Weights of a small self-supervised image encoder.
Data: trained on photos of plants and fungi (iNaturalist), 90422 training examples.
Rows from block 12 of a small self-supervised image encoder, named by matrix and row number. Rows with one number belong to one channel. Each number is 128 + 32 x the weight over its row's rms, rounded and kept within 0 to 255. All counts start at 0. After the name is the row's rms in percent of the matrix's.
After each channel's rows are labels from the 100 images, of 14848, where the channel reaches its highest value: "patch colour" is the nearest of a few named colours to the mean colour under the peak. Only what is clearly more common there than usual is listed. The data: photos of plants and fungi (iNaturalist).
# convs0: first 3x3 conv (model.blocks.12.convs.0.weight, 176x176x3x3, each kernel summed), inputs 0-87
# convs1: second 3x3 conv (model.blocks.12.convs.1.weight, 176x176x3x3, transposed, each kernel summed), outputs 0-87

convs0.97 093 [136 155  96 125 146 126 156 112 171  17 131 175 132 168 100 157 114 114 145 166 112  61 124 114 110 107 137 154 109 140  57 140  73 136 180  99 131 138 141 161 130 116 141 110 100 138 142 150 109 167 127 175 145 161 102 154 157  55 118  86 130  61 157  82 120 126 150  90 133 136  90 119 167 119  13 148 167 151 140 105 157 149 129 126 126 137 163 151]
convs1.97 098 [108 146 109 122 127 139  84  91 159 102 126 165 138 112 134 133 127  95 124 185 125 107 161 121  84 128 152 130  99  79  72 147  97  93 140  95 142 135 159 134 118 172  93 111 100 146  93 169  60 146 111 113 150  84  81 152 133 177 128 144 104 102 166 131 143  91 144 123  27 141 140 155 184 146  72 118 188 113 136 138 184  92 149 118  66 110 187 102]
patch colour: pink

convs0.34 091 [122 151 143 153 112 121 139  55  79 172  93 119 104 108 141  73  82 140 115 175 140 141 125  80 128 159  70 147 130  34 114 139 128 144 149 136 171 113 120  89 147 158  90  89 106 111 104  75 154 126 125 110 155 137 184 120 101  62 117 105  87 122 108 137 139 141 112 172 162  81  49 148 183 135 135 121 102 116 123 112 110 116  91 124 129  97 121 107]
convs1.34 078 [169 134 137 129 138 133 153 118 102  68 109 122 149 146 128 140 158 180 123 141 130 172 130 147 160 123 171 142 117  96 151 166 125 158 130 158 103 147 163 148 151 136 130 130 159 171 174 156 122 102  82 142 122 129 125 146 175 135 145 165 161 168 147 143 145 168 113 165 152  58 100 118  66  90 114 123 189 194  86 150 122  70 143 178 175 202 143 145]
patch colour: pink

convs0.33 096 [ 88 140 110  87 108 157 107 109 177 140 117 177  88  98 151  91 132 107  95 114 111 109  97 120  45 137  72 168  96 149  89 144 173 106  99 165 118 102 116 139 166 125 111 122  96 114 139 120 112 175 120 147 109 116 128 139  80  48 101 157   0 130 137 125 111 120 137 110 129 125 162 135 109 136 135 100 119 137 131 126 118  49 134 122 139 145 177 157]
convs1.33 100 [139 102  86 114  94  93 124 119 147 137 164 102 145 113 108 116 145 160 153 145 112 105 131 189  93 119 106 121 127 123 117 157 125  94 154 173 117 127  65  90  98  66 177 127 110 124 154 154 116  88  91 143 129 154  83 134  92 107 171 121 184 130 105 145 127 149  37  99 115 125 168 116 103 185 174  95 156 184 150 158 128  67 105  75  91 191 121 132]
patch colour: brown

convs0.13 115 [123 147 102 197  94 133 106 148  99 157 166 136 115  91 118 170 185 211  83 138 122 131 163 122 139 127 124 149  92 116 123  97 149 158  91 121 154 122 114 124 118  89 115 139 142 149 122  98  71  83 107 143 152  97 141 133  88 105 127 133 168 156 135 150 115 143 131  93 130 134 115  37 184 132 142 117 119 129 107 103 121 148 102 141 112 161  91  98]
convs1.13 121 [132 139 132 118  96 154 139  83  89 106 138  95 128 127 138  87 107 114 139  95 116  98  90  69 104 116  87  64 123 142 142  82  97 120  99 101  81 103 119  62 105 114  99 127 103 173 100  69  54 130  44 143 103  94 104 108  95  99  81 118  94 152 126 118 139 102 155  86  77 126  60 146 124 100 138 137 154  96 135  65  84  54 107  97 114 112 131  95]
patch colour: pink

convs0.112 083 [ 93  81 153 124 197 112 153 105  99 137  98 111 131 118 132 150 107 121  96 169 138 127  99 172 109 159 102 172 114 153 156 146 105  90 141 170 156 106 170 150 120 116 130 144 129  83 126 116 138 186 131 165 115 137 131 158 119   1 130  99  73 116  96 103  85 136 138  53 131 122 130 156 136 139 134 167 129 167 148 115 174 115  74 100 180 161 169 181]
convs1.112 095 [101  84 111 103  74  82 149 137 166 166  93 150 163 178 133 171 125 152  95 164 144 105 131 194 117 188 106 164 138 137 150 120 136 143 120 150 138 140 165 132 123  84 164 126 133 147 155 174 129 157 152 107 123 145 140 149 155 126 210  64 128  75  95 106  72 107  93 126 160 136 152  84 113 151 149  91 119 165 144 136 149 140 103  82  85 206 134 138]
patch colour: brown

convs0.128 111 [133  84 118  86 109  98  98  86 148 131  54  99 161 127 120 147 150  88 155 172  36 153 133 110 133  91  34 141  82 140  66 123 125  79 141  72 145 111 129 125 136  38  99 121 161  89 150 137 177 121 134 153 111 126 110 126 170 113 111 191 125 130 135  92 123 146  89 115 106 164 127 140 107 102  84 109  95  81 144 132 143  74  76 101 151 127 140 152]
convs1.128 100 [118 108 163  99 103 113 125 103 128 138  97 124 175 134 146 142 130  97 131 174 115 126 181 104 142  97  85 155 116 153 145 144 119 108  99 152 189 117 112 135 133  83 130 152 142 177  84 137 163  66 169  84 101 141  69  97 202 115 112 154 121 147 103  77 114 115 144 106 113 187 123 114  74 152 106 148 122  64 110 117 169  89 126  88 188  95 127 159]
patch colour: pink

convs0.154 076 [141 171 135 119  82 129 101 111 189 159 154 117 118  90 120 102 101  89  99 172 152  90 147 117 144 118 174 134 122  63  96 135 176 106 134 153 206 132 174 101 120 119  75  97 147 100 111 113 151 162 128 162 124 163 153 133 121 122 142 155 113 118 146 134 134 101  87 104  99 128  35  94 145 117 127 146  77  64 164 131  96  39 161 126 155  84  76 145]
convs1.154 089 [164  96 119 179 114  99 147 146 115  90 145 158 142 166  98 146 123 104  87 105 115 159  97 165 187 101 143 131 137 142 114 168 135  88 117 125 167 100 127 170  90 176  88 123 106 153 103 109 127 141 133  42 138 141 139  86 153 121 126 163  90 113 168 140  83 152 104 115 160 129  95  97 143 125 107 203  60 122 106 131  74 126 142 125 182 141 122 111]
patch colour: pink

convs0.100 087 [119  65  84  89 151 120  96 127 131 152 103 100 161 115 118 159 134 128 132 127 129 126 141 152 118  93 112 135 141 117 115  54 102  94 140 102 143 148 125 114 135  80 150 105 152  86 155 146 165 118 139 156 118  84 181 115 102  73  93 120  93 182 134 130  97 125  86 105 180 148 158 137 115 113 116 160  94 107 134 175  87 130  91 123 126 111 167 124]
convs1.100 092 [114 107  78 106 152  86 118 102  84 136 158 114 165 166 127 120 112 176 104  91  52 100 175 200 117 155  86 134 135 156  82  36 106 130 141 135 154 166 145 140 140  99 141 131  99 103 122 181 154 134 159  94 110 115 127  96 120 131  52 138  72 135  97 133  64 135 141  99 115 127 155 155 119 119 156 123 130 120 109 116  96 130 108  94 142 144 168 129]
patch colour: pink

convs0.152 082 [106 142 118 178 130 177 154  84 124 149 124 138  83  98 144  95 117 149 156 132 161 103 124  92 154 144  97 113  91  85 174 145 131  97 162 138 121 163 130  89 132 104 140 147 137  87 100 137 161 161 123 165 144  70 133 118  95  80 125 163  40  78 197 123 115  75 115 144  74  71 113 177 140 145 117 141  69  70 119 114 193 103 157 131 106  95 187 122]
convs1.152 088 [137 144 106 192 129 227 132 147  88 130 106 110 112  69 170 127 163 159 107  63  99 112 111  83 169 151 143 130 157 174 135 114 117 144 127 131 138 116 163  94 139 132 120 121 143 112 118 103  99 145 132 108 119 120 103  95  58 150 162 118  70 114 130 156 133 130 141 124 145  74 157 101 125 150  88 135  88 147 182 168 132  81 115 146  94 122 105 117]
patch colour: pink

convs0.84 072 [123 124  61 168 149 120 146 132 138 122  98 127 142  84 129 133 144  65 119 144 139  69 153  99 178 147 139 125 125 170  78 134 106 108 135 172 153 100  68 107 181  72 189 122 139 143  46 125 163 181 112 129 130 169  91  89 123  60  96 183 140 118 144  99 157 160 106  89 121 109  64 139 145 160 107 161 142 109 138 131 111  65  98  96 102 143 144 152]
convs1.84 090 [143 103 126 107 118 105 125 172 145 112  99 109 171 150 134 102 133 108  89 152 107  98 186 124 144 153 193 170 180 156 146 157 146 145 166 157 129 116 101 121 157  47 135 117 201 129 127 160 142 117 168  82 111 101 105  97 149 149 191 146 125 149  85 109 131 175 147 108 133  84 103 103 152  90 134  82  89  94  97 132 181 121 166 120 110 162 152  94]
patch colour: pink