A small self-supervised image encoder, trained from scratch: widths [80, 112, 176], batches of 256.
Rows from block 2 of a small self-supervised image encoder, named by matrix and row number. Rows with one number belong to one channel. Each number is 128 + 24 x the weight over its row's rms, rounded and kept within 0 to 255. All counts start at 0. Numbers have three digits each. After the name is the row's rms in percent of the matrix's.
After each channel's rows are labels from the 100 images, of 14848, where the channel reaches its highest value: "patch colour" is the nearest of a few named colours to the mean colour under the peak. Only what is clearly more common there than usual is listed. The data: photos of plants and fungi (iNaturalist).
# convs0: first 3x3 conv (model.blocks.2.convs.0.weight, 80x80x3x3, each kernel summed), inputs 0-79
# convs1: second 3x3 conv (model.blocks.2.convs.1.weight, 80x80x3x3, transposed, each kernel summed), outputs 0-79

convs0.79 108:181136136135107084128105131122173131111159157142119117105150134127149130141122153113146127124114126106150140123122121132105143140168125102112152105124117255123121125128136129122131116132096105147086154123137150090129133127151138130078139116
convs1.79 120:090116131116155155099112116117109116128165144113119103116147111111139125083134113110141138100139125122097109122140132130133127108125141143139136142124132012084163133162083125116128109050138125122138122131140171119120139116129130107097121132
patch colour: black

convs0.11 089:140121129164123113096097117142128142163089114132151111100150123125154115143128119202130095142137104119166134123122152133123132116112151149113210147090171075145138113117123137106157125138125136133124122125147111103131117071155135120175093134
convs1.11 082:112128090134104112127117120128127148078099136120133109125070105121123142140136129075146103130142146135075097144117137130141124119131109097119068121124062133129071138159126106127118137149099122106118123134126136116150155178098119108165078114
patch colour: white; pink

convs0.30 104:179136120131122144108115180139167132131169118140139094115140112127138119123068133095143130127131130097147120121110096135127111127158138139135175067117082204118087117122115135117124134169108161145113177137130119144124137136135122120094112113
convs1.30 128:102113126123108112111099092138126155113159135134144115094135136125120133127149146133126108124128139109110108138137155102124175090131119126064079159106133109127166140108140123131160134064113121105150116137142213058128119144109122132119119126
patch colour: black

convs0.74 118:116095129130113143155068112132134113142040131116112146151100122137128114123139119143132105115112118124131105114116121118122106130079118137077114139154118050109103117156140149088130140075147124133117116112128094083133119100130108122123092137
convs1.74 086:081137110132158121084141151086094111085119100102133151102133123081123133120138142123122186114136145141126100129132147108100101070128121119142154123081138158167098145047146105127116117126138132118101110142150120134127154135120102137152126125
patch colour: pink

convs0.13 139:149110130117108136147145167137152120131163135140122111133140122140121126138121107079118122142121124129123122128131120146135160169150129100117120111123097250117120147113131127113159110136083128098125167109133196128141124126139149122082111108
convs1.13 154:084123127135133136090110090103111128143171143110081121091141126090144135101138137119117147108127135114132108118143131131122127099140138121099115133134125024098172108126120093142166130053134111144130130111132148099117141118132136130092119131
patch colour: black

convs0.54 091:107117123170145126125129132150133123087096120129116107106118122146097146160125127172133106138151096134128151071139107148127113093092149115138161148104167058146116126095102136129155127151114129118125111086134094122120131144133132167203112107
convs1.54 100:111129141155096123134122146128150162159088135136159142098136133134153134176127137055117109131123146120130096129098120103155122144147143124073093127134082136149094136142137120126154146155107115110093089148132115076162121123087134110180112129
patch colour: white

convs0.55 101:179125149120129115111122092120130098115122120131103145126148130102106131125135117109085142072089133118110130089118112126135092125176129109113091102116118206111099113173146089150144127120124138067106135106102129084133118111143144133111145144
convs1.55 110:154142152138113174127148128128131115152121134135068207159098151119143146116123116142136140128094143121167122123135129176134122150123117120095134118173120065102141115108172175162155149127148155159120142102134140126149125109142156135115152124
patch colour: brown

convs0.49 120:118087134114164111193167137115117101121081132166099106134165153113111109129124117108121064137123130116100130123138158122167126119073113138142156135134109074105152116112140148111143127085113129125133112117133104060110102138134133120127120130
convs1.49 088:109154120167116103056062130106130141102133116119134138092089118148131110099114135113117153153114124138147135101138144135100139146139112126107111142086181150187052138135096109142105111139142127145134125116123119139146154115124103141146127151
patch colour: grey

convs0.10 086:152092135148132133154144121108127105048137158142124124124164128137150102122114156125165132167139132119154171120147117162104122132127095106159131103111123126123141107135117133091120124114148148194110151074163112102139082123166091146140113129
convs1.10 107:133113148148115109105103107147149132133126117160193118080110139184127127154114133127118103149134116103073146148108140092111156109131111154101065139120130152124107148157114153140132145146092127089141128175122165086166142147122112138144126117
patch colour: grey

convs0.36 072:167085106126138119137149135128162136131077152192102092133178140125142113156158129144136096153146102107134127130142151126134135126119138134101172146149163151127125122133121139121111126084117091132114145122131140073157080090162143096103098113
convs1.36 079:101112146117141145093096155141120109120132133128188115131107100132130113145105114095151127094160116132061149129127138095153136104145128110148120083111141107129090144173134141145089109178103150111125137127111137147127167136138088071122100101
patch colour: pink

convs0.46 081:159138111110145147129162091127143102136107149162114114105168132111083110130143132130150105124142122106152126086129142130130110131143145113112075133119137148111154108141123137186149108105111144063124141070175133079173097140115160128145135130
convs1.46 084:098144102109121145106102112141127121117137101119208137074101122129135161140106115082108127108136161134066142168133124130118149141102096079141132107128125124149101159124125123104122149157142125131154153143120150151103091098120103135138072120
patch colour: grey

convs0.42 078:195091127155129106111081155111129154105139143128145117134166107119138120127125147171166108135139162118147129140131143147084134128138156143176143135121143153172147150121136170101090122172130125124098195153122144117144160138139141145150105140
convs1.42 120:129104127107119135121089114142178127112120123135142142095091134147144137159145132092144123116146124133098113149094124096143127121124118127080057138140095128134101146140141136137147141140103135125139093136122184058171115144096080095151113108
patch colour: pink

convs0.8 103:145105118086146134099171164150132100114075101173092079130112137115109127147128124132114083126112135113107099106117091115166107116068129112083148129113145097125143111128131120106123140103089131086104140110112111086154115115134144121145104121
convs1.8 082:112132162120100137131097103128120137143116153121113176116114131114139143097176118110137132107096145150206123154152105168118091150125113149098141152149132127179065143098132129174150136096125110155094125101128113119119113098120137132146154135
patch colour: grey

convs0.65 093:141117108121123106126158087113117107173044120134097116112151133131117132129154125139153094098057139109136131104121131136104110121077105185124101143133135108111125111120133119119135132090101116100112164111149127067131127114151154134122137128
convs1.65 081:117134139111160125081132141116155124065108070120140173120097148123130161115103125095121163098123163142113126123097128153136111115162124091108139123103136116158058125143156145147101129148156168132135100122134126147113138146088086134143151131
patch colour: grey

convs0.26 098:177116131097132147116136137110147121150158133142127116134129131137129103127112126072118145128144112117123132118134109128144114164195140121123107114132099241106093137126125134112112127140107099116093173130120141109127129135141141140062119110
convs1.26 120:122093142088139135108097106116132125120169153137086109091166093114140127104140141123133119125151125110142107128139129099107151093104139126095123155129124087100180112106138119137132126052133107156123103128132192096121109142114131122076095132
patch colour: black

convs0.76 099:144105101134179090122146181113139079144122148167147109141166121124133111126137121128090096137130114118107123105119140122167153138139095130116101142122140183124152088128128154124147114105108125109077132097097132068134099094154137131087113139
convs1.76 100:123150147136115134109081101085121124090142126144071135141138103081120146074127136123122143128117122132157127124137133147137094113109151115159178135141108036108146117149123090133117140104162113136131108132136111167085125130123123135111159100
patch colour: black

convs0.50 072:139114133123140129140154144115156097123101134177107163119157175102094086138132105133070103124168120135134165080109172112124131125133095126131143113142140126118140085133106128149148132097130141075114129079079123092140083124115143144135125120
convs1.50 066:086168134174129118135108111090129133144134128096116124123096092122114121114125131085128105113088150153139069154098090156129147137146170064092154124136128086124122111104138079147163118121155123133116131173138111128123134103101127142113106133
patch colour: white

convs0.22 076:146108111159156131138138167105165092120131137187169089125118124134119054117124130101112117140116112132087148090142123121154125132133127153134170115108147215142107097127135106127135134161105149151116155126116114104143110151146124134125107113
convs1.22 088:103167111116127104139102123146105130074142134135147095128143132164113097105138121141117087148132135138123096167165140118127119058116103125095099164091080083111151159135126129135094111096100125120125131165128141126133112117136079093121102121
patch colour: black

convs0.78 138:145112131176111213115075114116120130138111106087147138109147146117136137132147115159104113126144117151107158112112171155082111143156107135128185141144145100139132148164135155108170127138161139123117125152118102117125127101133148152169122151
convs1.78 125:126141087140090122129108097116160122104092144125091116127118119107137100154133131088109104127108112129133082122141155104146155121136125100112081134098068129139144115049150086141139127175120102120093083106125125118157117131118104127152118124
patch colour: white

convs0.60 101:133114111163150126119135117138128143120044125127121129111144159135104113145156136158099086141135112128106159106130129149125128133087112139122110129119163042158130129119127124116159132102122125086125096119085096079131102131143135141181111124
convs1.60 094:110139127161084122133127163126142129137089133132145124127096111117127114141137135053121145136129137132149106111110107134155095143152148102082135114124071139168066112129161121141143133159119126157109106129138094113164122097096119100189111134
patch colour: white

convs0.53 097:120103148106129132139154061112127103098118110124094157108128168095100119142116109116119109109131112127116153095108117129111115120116177079113113106108121115117135104119144118142156127104120136046080121072149116088143087144125141132127141127
convs1.53 087:129158108156132126091155150106144105169125129091145175064156131119155167138109105141127152135132169155131098141141127163107149130143085084123069142162142129137118142146111166169121145118154094137138158112115121123152121106100148139141122144
patch colour: grey

convs0.23 097:183144146123119145127112196132167096136152135127117110118170111121108119121090112115143142114127116107142108109142106138119119124161125142096183090126112228130106112129125130135135127162101128099103171107126123105127151111132119116109138138
convs1.23 099:089097147103135113101113074124128152113151121143112133104134139098137145126155160140130108113107139118106115124144144138130137097114134115079090173100122069107175128104159144116143136053125132149140109131135183080120124145116137130100138117
patch colour: black

convs0.3 067:166052141137160119103154110139117114096070142139098120105130104126125121143124137119136088107083124116130116099100112113111105109085128108123123134137140071102138108160097134129128093087132113121095152099129109072140109129120128145148104107
convs1.3 080:125158140142085114126120155080185133147114109097142111092133159128132125179115118080147149092148121138143114148120120127110133142133119157107150123112124178174062126087121087118155125155136129132107092138137128092111108127100126126149127098
patch colour: white

convs0.67 099:166144172135111152161158103115148089113116095136072136128132106111105138132138141125092145099091104118132149078108053136126092125146073110105127105093123137109131105158153103125127108121114144126108099126144123124153086104143133140147152128
convs1.67 074:115141122141123148156161129131130142122132168141154148142101154162121113140110122088101127180110162090114146170117159146121164145111097139136069129181139131128112134105132153161184141171144119115154170121086122106151143155142145125129134153
patch colour: grey

convs0.44 101:171133134113110119130109179124155124169156124146130100118141135134153139119098126085130131113124126108126098127122111146138111175200135135112134083126081215106082120136142108118145138141109162138132151136134128120128131119146130104075124118
convs1.44 121:113117129120106144111085087128119129091167149107114139114112119119128129101148131128113131124119148115119111140138154126109155080100117111090118149132138092113196130115155120149147119060135120103149138123142225094126117131132123116102112145
patch colour: black

convs0.69 072:145105107103146136115148152120120100122084137137102106136151132109110091128160131124119107156144101106128100095116114122138117130104129112115143154131156069142181113134157140130091122113089125056074139117124111054147123144099118120144121123
convs1.69 089:129102146093109119107100048126151119127112134142122106086097119138139148114153129129122106112142121138121163156129133122138080118089109127105097161152110149166083136107142127148141142131134094175118109147139141086134087076119097092144135119
patch colour: white; pink

convs0.12 100:173094119139128125113110095115132144128088136108121140122151136131124108136150108115150142065121099130148152109127123126115109108155156142090113142105140202118109128124141128134050142102138070145092114122163123101150099115148109135092123133
convs1.12 101:157107166135135163102124153132162101090128159165131137123130121177175112143108085144136173131155096106101133117154137095118132150143108106151127111131137135105092121165105163121098132178102137121094159150111131134154146115144159082119123101
patch colour: grey

convs0.38 066:179124103134158132110163145129126129094079133187135080138165102133160129131158166141143102132094126127164143143118115116178113141139107115111133155116133160104150120152116137133125087094107112124102133101119164098163110097160154143100109133
convs1.38 071:101104107094119144116097126149103120124135129128184088123126119127107113149109119094136147116157154121060099152169158111124129100081122132125163102145115109133097130116103102113110146181128138116115135103105148140104128163129112104124084069
patch colour: grey

convs0.62 107:159117130140124091099117129114167127114158119142116148117138120121114107136133131110112143122088117137113164105109146132138142122151131115103071087123122255121113119105126125132140144131134137128112179113112137112139112118134117126092126136
convs1.62 122:102139126131115145113112111100124118128158145116097125136111135103129119093112123118126147104118133122139101105125120137121124137170107140136147105137120000064143093147132102133152122056137149118137122144128132131131139116125128123091136136
patch colour: black

convs0.20 098:131118129151125134119152121140133109083074144148114093121121124134097124154119137172125088155125108117134117113152099136121122104071130105119118126123166054157126118114129114112148132132113145121110132120133067090131124093155128118207113123
convs1.20 121:101123145170096139136123146138140163152103144130152128107117124144141121148166153044121133135127134127136120123107114140149104148150117152072129130125080146171098137135158126141160139134115124146120099127149131084172129132094117131202119142
patch colour: white

convs0.25 079:171118104120163127127129171113106078157090144138114118152172125119052107112153104124100119122132112125108112122133140126142121115100125127159160171138138121139165122141157144143080112146104139079089160106121144102140135168117093142134145123
convs1.25 089:136107154087113128120077067135153108100118158121122135109102127169156128126143141092113106085136128128155136143127125121137091159111117114111089145153112135157087147096107101137161131131126118154122086139129113075148079090130092108137124103
patch colour: white; pink