python train.py --model="self-supervised image encoder" --dataset="photos of plants and fungi (iNaturalist)" --train_examples=90422 --image_size=48 --crop_scale_min=0.4 --horizontal_flip=false --color_jitter=0.6 --method="vicreg" --arch="resnet" --norm="batchnorm" --hidden_act="silu" --channel_attention="se" --depths=[5, 5, 5] --kernel_size=3 --stem="single" --avg_pool_shortcut=true --widths=[80, 112, 176] --projector_hidden=1024 --projector_out=1024 --projector_hidden_layers=1 --init="torch_default" --residual_init="none" --optimizer="adamw" --learning_rate=0.0038 --beta1=0.9 --beta2=0.999 --eps=1e-06 --max_grad_norm=0.5 --max_steps=9800 --batch_size=256 --epochs=27.7 --lr_schedule="wsd" --decay_fraction=0.4 --final_lr_fraction=0 --warmup_steps=490 --weight_decay=0.04
Rows from block 12 of a small self-supervised image encoder, named by matrix and row number. Rows with one number belong to one channel. Each number is 500 + 40 x the weight over its row's rms, rounded and kept within 0 to 999. All counts start at 0. Numbers have three digits each.
After each channel's rows are labels from the 100 images, of 14848, where the channel reaches its highest value: "patch colour" is the nearest of a few named colours to the mean colour under the peak. Only what is clearly more common there than usual is listed. The data: photos of plants and fungi (iNaturalist).
# convs0: first 3x3 conv (model.blocks.12.convs.0.weight, 176x176x3x3, each kernel summed), inputs 0-87
# convs1: second 3x3 conv (model.blocks.12.convs.1.weight, 176x176x3x3, transposed, each kernel summed), outputs 0-87

convs0.61:499495535562476517460510506522515453493504516498518494521491499539560483552471494510490515505502492495510540488531481512517517508482417296474482509515477487560508528534469410503530543395512524520531483489454540507536513451529506362499487501528548476492490445559534
convs1.61:491476577512475473371451504527480506511472522512476484462493425472574495540487482467501483517487502473541485508474555551517493463389504525469489494547494520531491524518492467519510528375489567548516513498436535527524504441528494459485507533526520479448536457596477
patch colour: grey

convs0.111:493528515425506509530519465495426538498532415497498517490524501523506450468516514541436519503544520469486524515501507511527504434439434530497529432579516584518506543490503393441485500460561400492507511469488485507533567502521474535493460490557547518506500498478451
convs1.111:528529497475519479512513464472449448467506429534515501495491482496510465531492455479472428481508501438478466513436459542528541462410514537552524439504551483546505542490434482462520524500466417461503537495522502515559463402581430548491454459486489475547480491488561
patch colour: brown

convs0.12:414473511446508517504524488446480532516486511481544515438464512505493543501468449484442488523529448511502534485465514472457534489518460432486417500488518530525534508521472471519452499502531542510397391480513501563502503440488513411406543512554533495455499501473524
convs1.12:507485556458561517526519494522472514566445539482583479490511530553428523536470488503488499515459508515455423488485497452479477529500489525473430449449477580536483499574483523494446455489529519508372524508520467492479452451476474456443516460550547494478537465467490
patch colour: green

convs0.96:416553507501515512471439481477506538437513533477391459420485479529499413486418461443417477470476524511549507512497471496459529484519436458470489494494519451554527492541515560447493468482509460519515471499467541454501502410513484463491579516475478514484539411475529
convs1.96:492432478511457449518399497421484509533505475543615505538483458481534459503467524489541446536482502503529495493523422390513451491522508490506422559443480475475520466368514506446534500506548522460499476468514442548552447531438537550495537495406491517480458488491507
patch colour: grey

convs0.125:509542511496511503545558497461539512499469515472520492472547490456443517529538474521432524498403469533394439492518537452490550476525446552481482422490507527509502498485575439535450538487499392507413469527477534487377549489482506518514474414568489530529513524448531
convs1.125:449479495437464498510543477459486481465482532480520479453509502478399459529512489403463496490359464528422524461520541460502491498518475556459491411460441496482507541518572554529483439493493443511435478504514514495563524491450482589428455480456464492557500488437512
patch colour: brown

convs0.165:448476456535500516506457529508508523488501529525460451502542508469541458531468473447557471509427372528518482560497458490533469568511550506513477553519456480472461446499506402493530517506531462510489387536523495577469536538490520506415520464506532457454547490497452
convs1.165:500411461548507536546460485521512509537463484544439518499530444478573480527468461520502447511439458515497503513498469471558449495562528615466518546493488432489487490447522553487517565520487431564491452529507508552423481500477518486504539452515561450442513509508440
patch colour: pink

convs0.31:497524474466499509575502455461484476532504556459531516463491498507503439533509500456478487549486464545510522552447505472477525532491525490518456515569531515469476539480506425447488551539486506419484496547436576539568543502526539491584509523464497407539516581484562
convs1.31:523529462444476508587502466431487501534507498483522528481471442566483456520492536486507524508511472504487487482494470403484501557474554532425425491448468472490500503492575538429554574596537510519487552524479564477499517484533484523545535472396456448468479470491531
patch colour: brown

convs0.38:527444522492544473482529500534458500423531406505478472545513475515456417571457474499490535477525495454542484482454493526504471498394514507485486473500532499529451502423516474343496448524500452359530518477547529486477506507517493425511518481470508412487515516477531
convs1.38:571408574429477482573566483567417496401535504478523514490547483555458459555469491513532463463467476557522529483490497516483494497502510504495494468456490486477545497477493525424496472504503481461458448474486499560502522502526539498514420582394533491490546452501525
patch colour: pink

convs0.43:477529476539497508497492533527525489540429449514525477485518487482521494506472619455514516493471488492494479527515540458465401565505513488505458521503525519472535598488435395484521502493534461493533509436544484458510497497452530441412496475474451501436460482501602
convs1.43:455555525622472546527520511540499544532466482489534489475499508504479511531517640507496532506492505525475468547462516489429441498485461486466502518485554491536558493504522565556478491528527495528529499485518472545489532520428497514503539533500522551455448528513555
patch colour: pink

convs0.9:546511455485514534465535423495503528526513493481551508564511513523521427519503550412514528444387502485465490510493459475503531503525359465451464481482486493531553476483456463494507529450507476522509547512467494523512502535492511476502527414542505524462486501489487
convs1.9:498476463469464500351497416532482523481493508493513508470526512458510427529557546479499465562412495475397410505548505441502471489521497488486459502467487525510461515443508532506506575450476493531476526538507521499563491519515502492502564391490444507471507523471508
patch colour: grey

convs0.148:522447497585527535549536472524442511529555530459530519527468556562441530467494505458496529533489535508481537522460536499433561481410530521494478533463482482490506489544487402468549524480431539443550516474507540472456455471476572455509505452501459471451559508522530
convs1.148:514500484505498571484540544570436488520470523466475474505452524515417534464482510473496489493509507514467573591530536517433517447400566508485477528476469457457505504505458491434524535490438460468522515489505526502471440573508522560510462555565457539482534416463489
patch colour: pink

convs0.102:509571499500528514473517521493452414522503534474448503539545522475507512523415435486519494531521539528487542494488568541502531543530527456439475542539490545505512546551560356492490543423464426505499514518498515501545555520539531510510477502509511521468567466547549
convs1.102:460533533521524544444536513534452460539550571465438463491559527514517541539434469465540480523531563527480517553501579527528474515465533541473465517464560552510522504544578480482459511458496481531510531544510491506531482452544502550493501474557488574475566447544509
patch colour: grey

convs0.30:505466409560471545483482537542455477488485549503441472497529489485482568459407604491503493502517475378467475546472447494494445549504470443531530475563472564513492477519502423520508477443469499544480479518550514548505446515472503501456488483541412545515515452576567
convs1.30:533483476593485490480490466521450475459511554567465466466511460560505558552481514404517551472477468461472518531570497463508463506533511557561436481475500572525494517528499495497537521443531500557506525505533489576449454536498476453508463472529485509500548472530548
patch colour: brown

convs0.106:503466564560493557495485518502438507495536537541469481488517550520551476512387564488461456500493520434559587486527496500520507494436520416468405574485480460533554503424462411451495509479547528490538475481490542548502540472517574470481511525540550491483525481512517
convs1.106:516458581584527555469516452447461512493547530525498464522535490496495474560509562532478442524474497503582533476515526479504483506453523509513389494512511458538470488463451466486499494465502500484537534501502577558456470440540506487527501525602556525488505460535457
patch colour: grey

convs0.161:465524504585509511489517467490535547538525486532486472381483519480535555538434484445531523544513501547572555523520491500584523450506526469433521567519536513466545575494476437523485486511464501546511515542477535434500468410492573523501470514503503471428581550412535
convs1.161:534589483555518474510425452459506505502504511421483481442488542464519515549418544460490474512490503525538520497496532581532524466489549501490537568516504537424486500424493500531494507501436529506498574459535516479437496478527494484449444445493503520511507551413479
patch colour: grey

convs0.77:440482478503496495515439533488482514384538551456473584495434545531489497432565527512479416543494456456504523498508488388529492485465522486470528480543454555548461511447412400454491596502545493468532522532524464494534516515510510496469446529553551457488397502557497
convs1.77:535550497511474533461434597480478444463467510505526513544455460544489533480500503434469479525525502477480545422544474496502483480463536513557462472469424533487488495479469467487455491468476508509460493482488482459479520486528457588516471543423589508530361479509502
patch colour: brown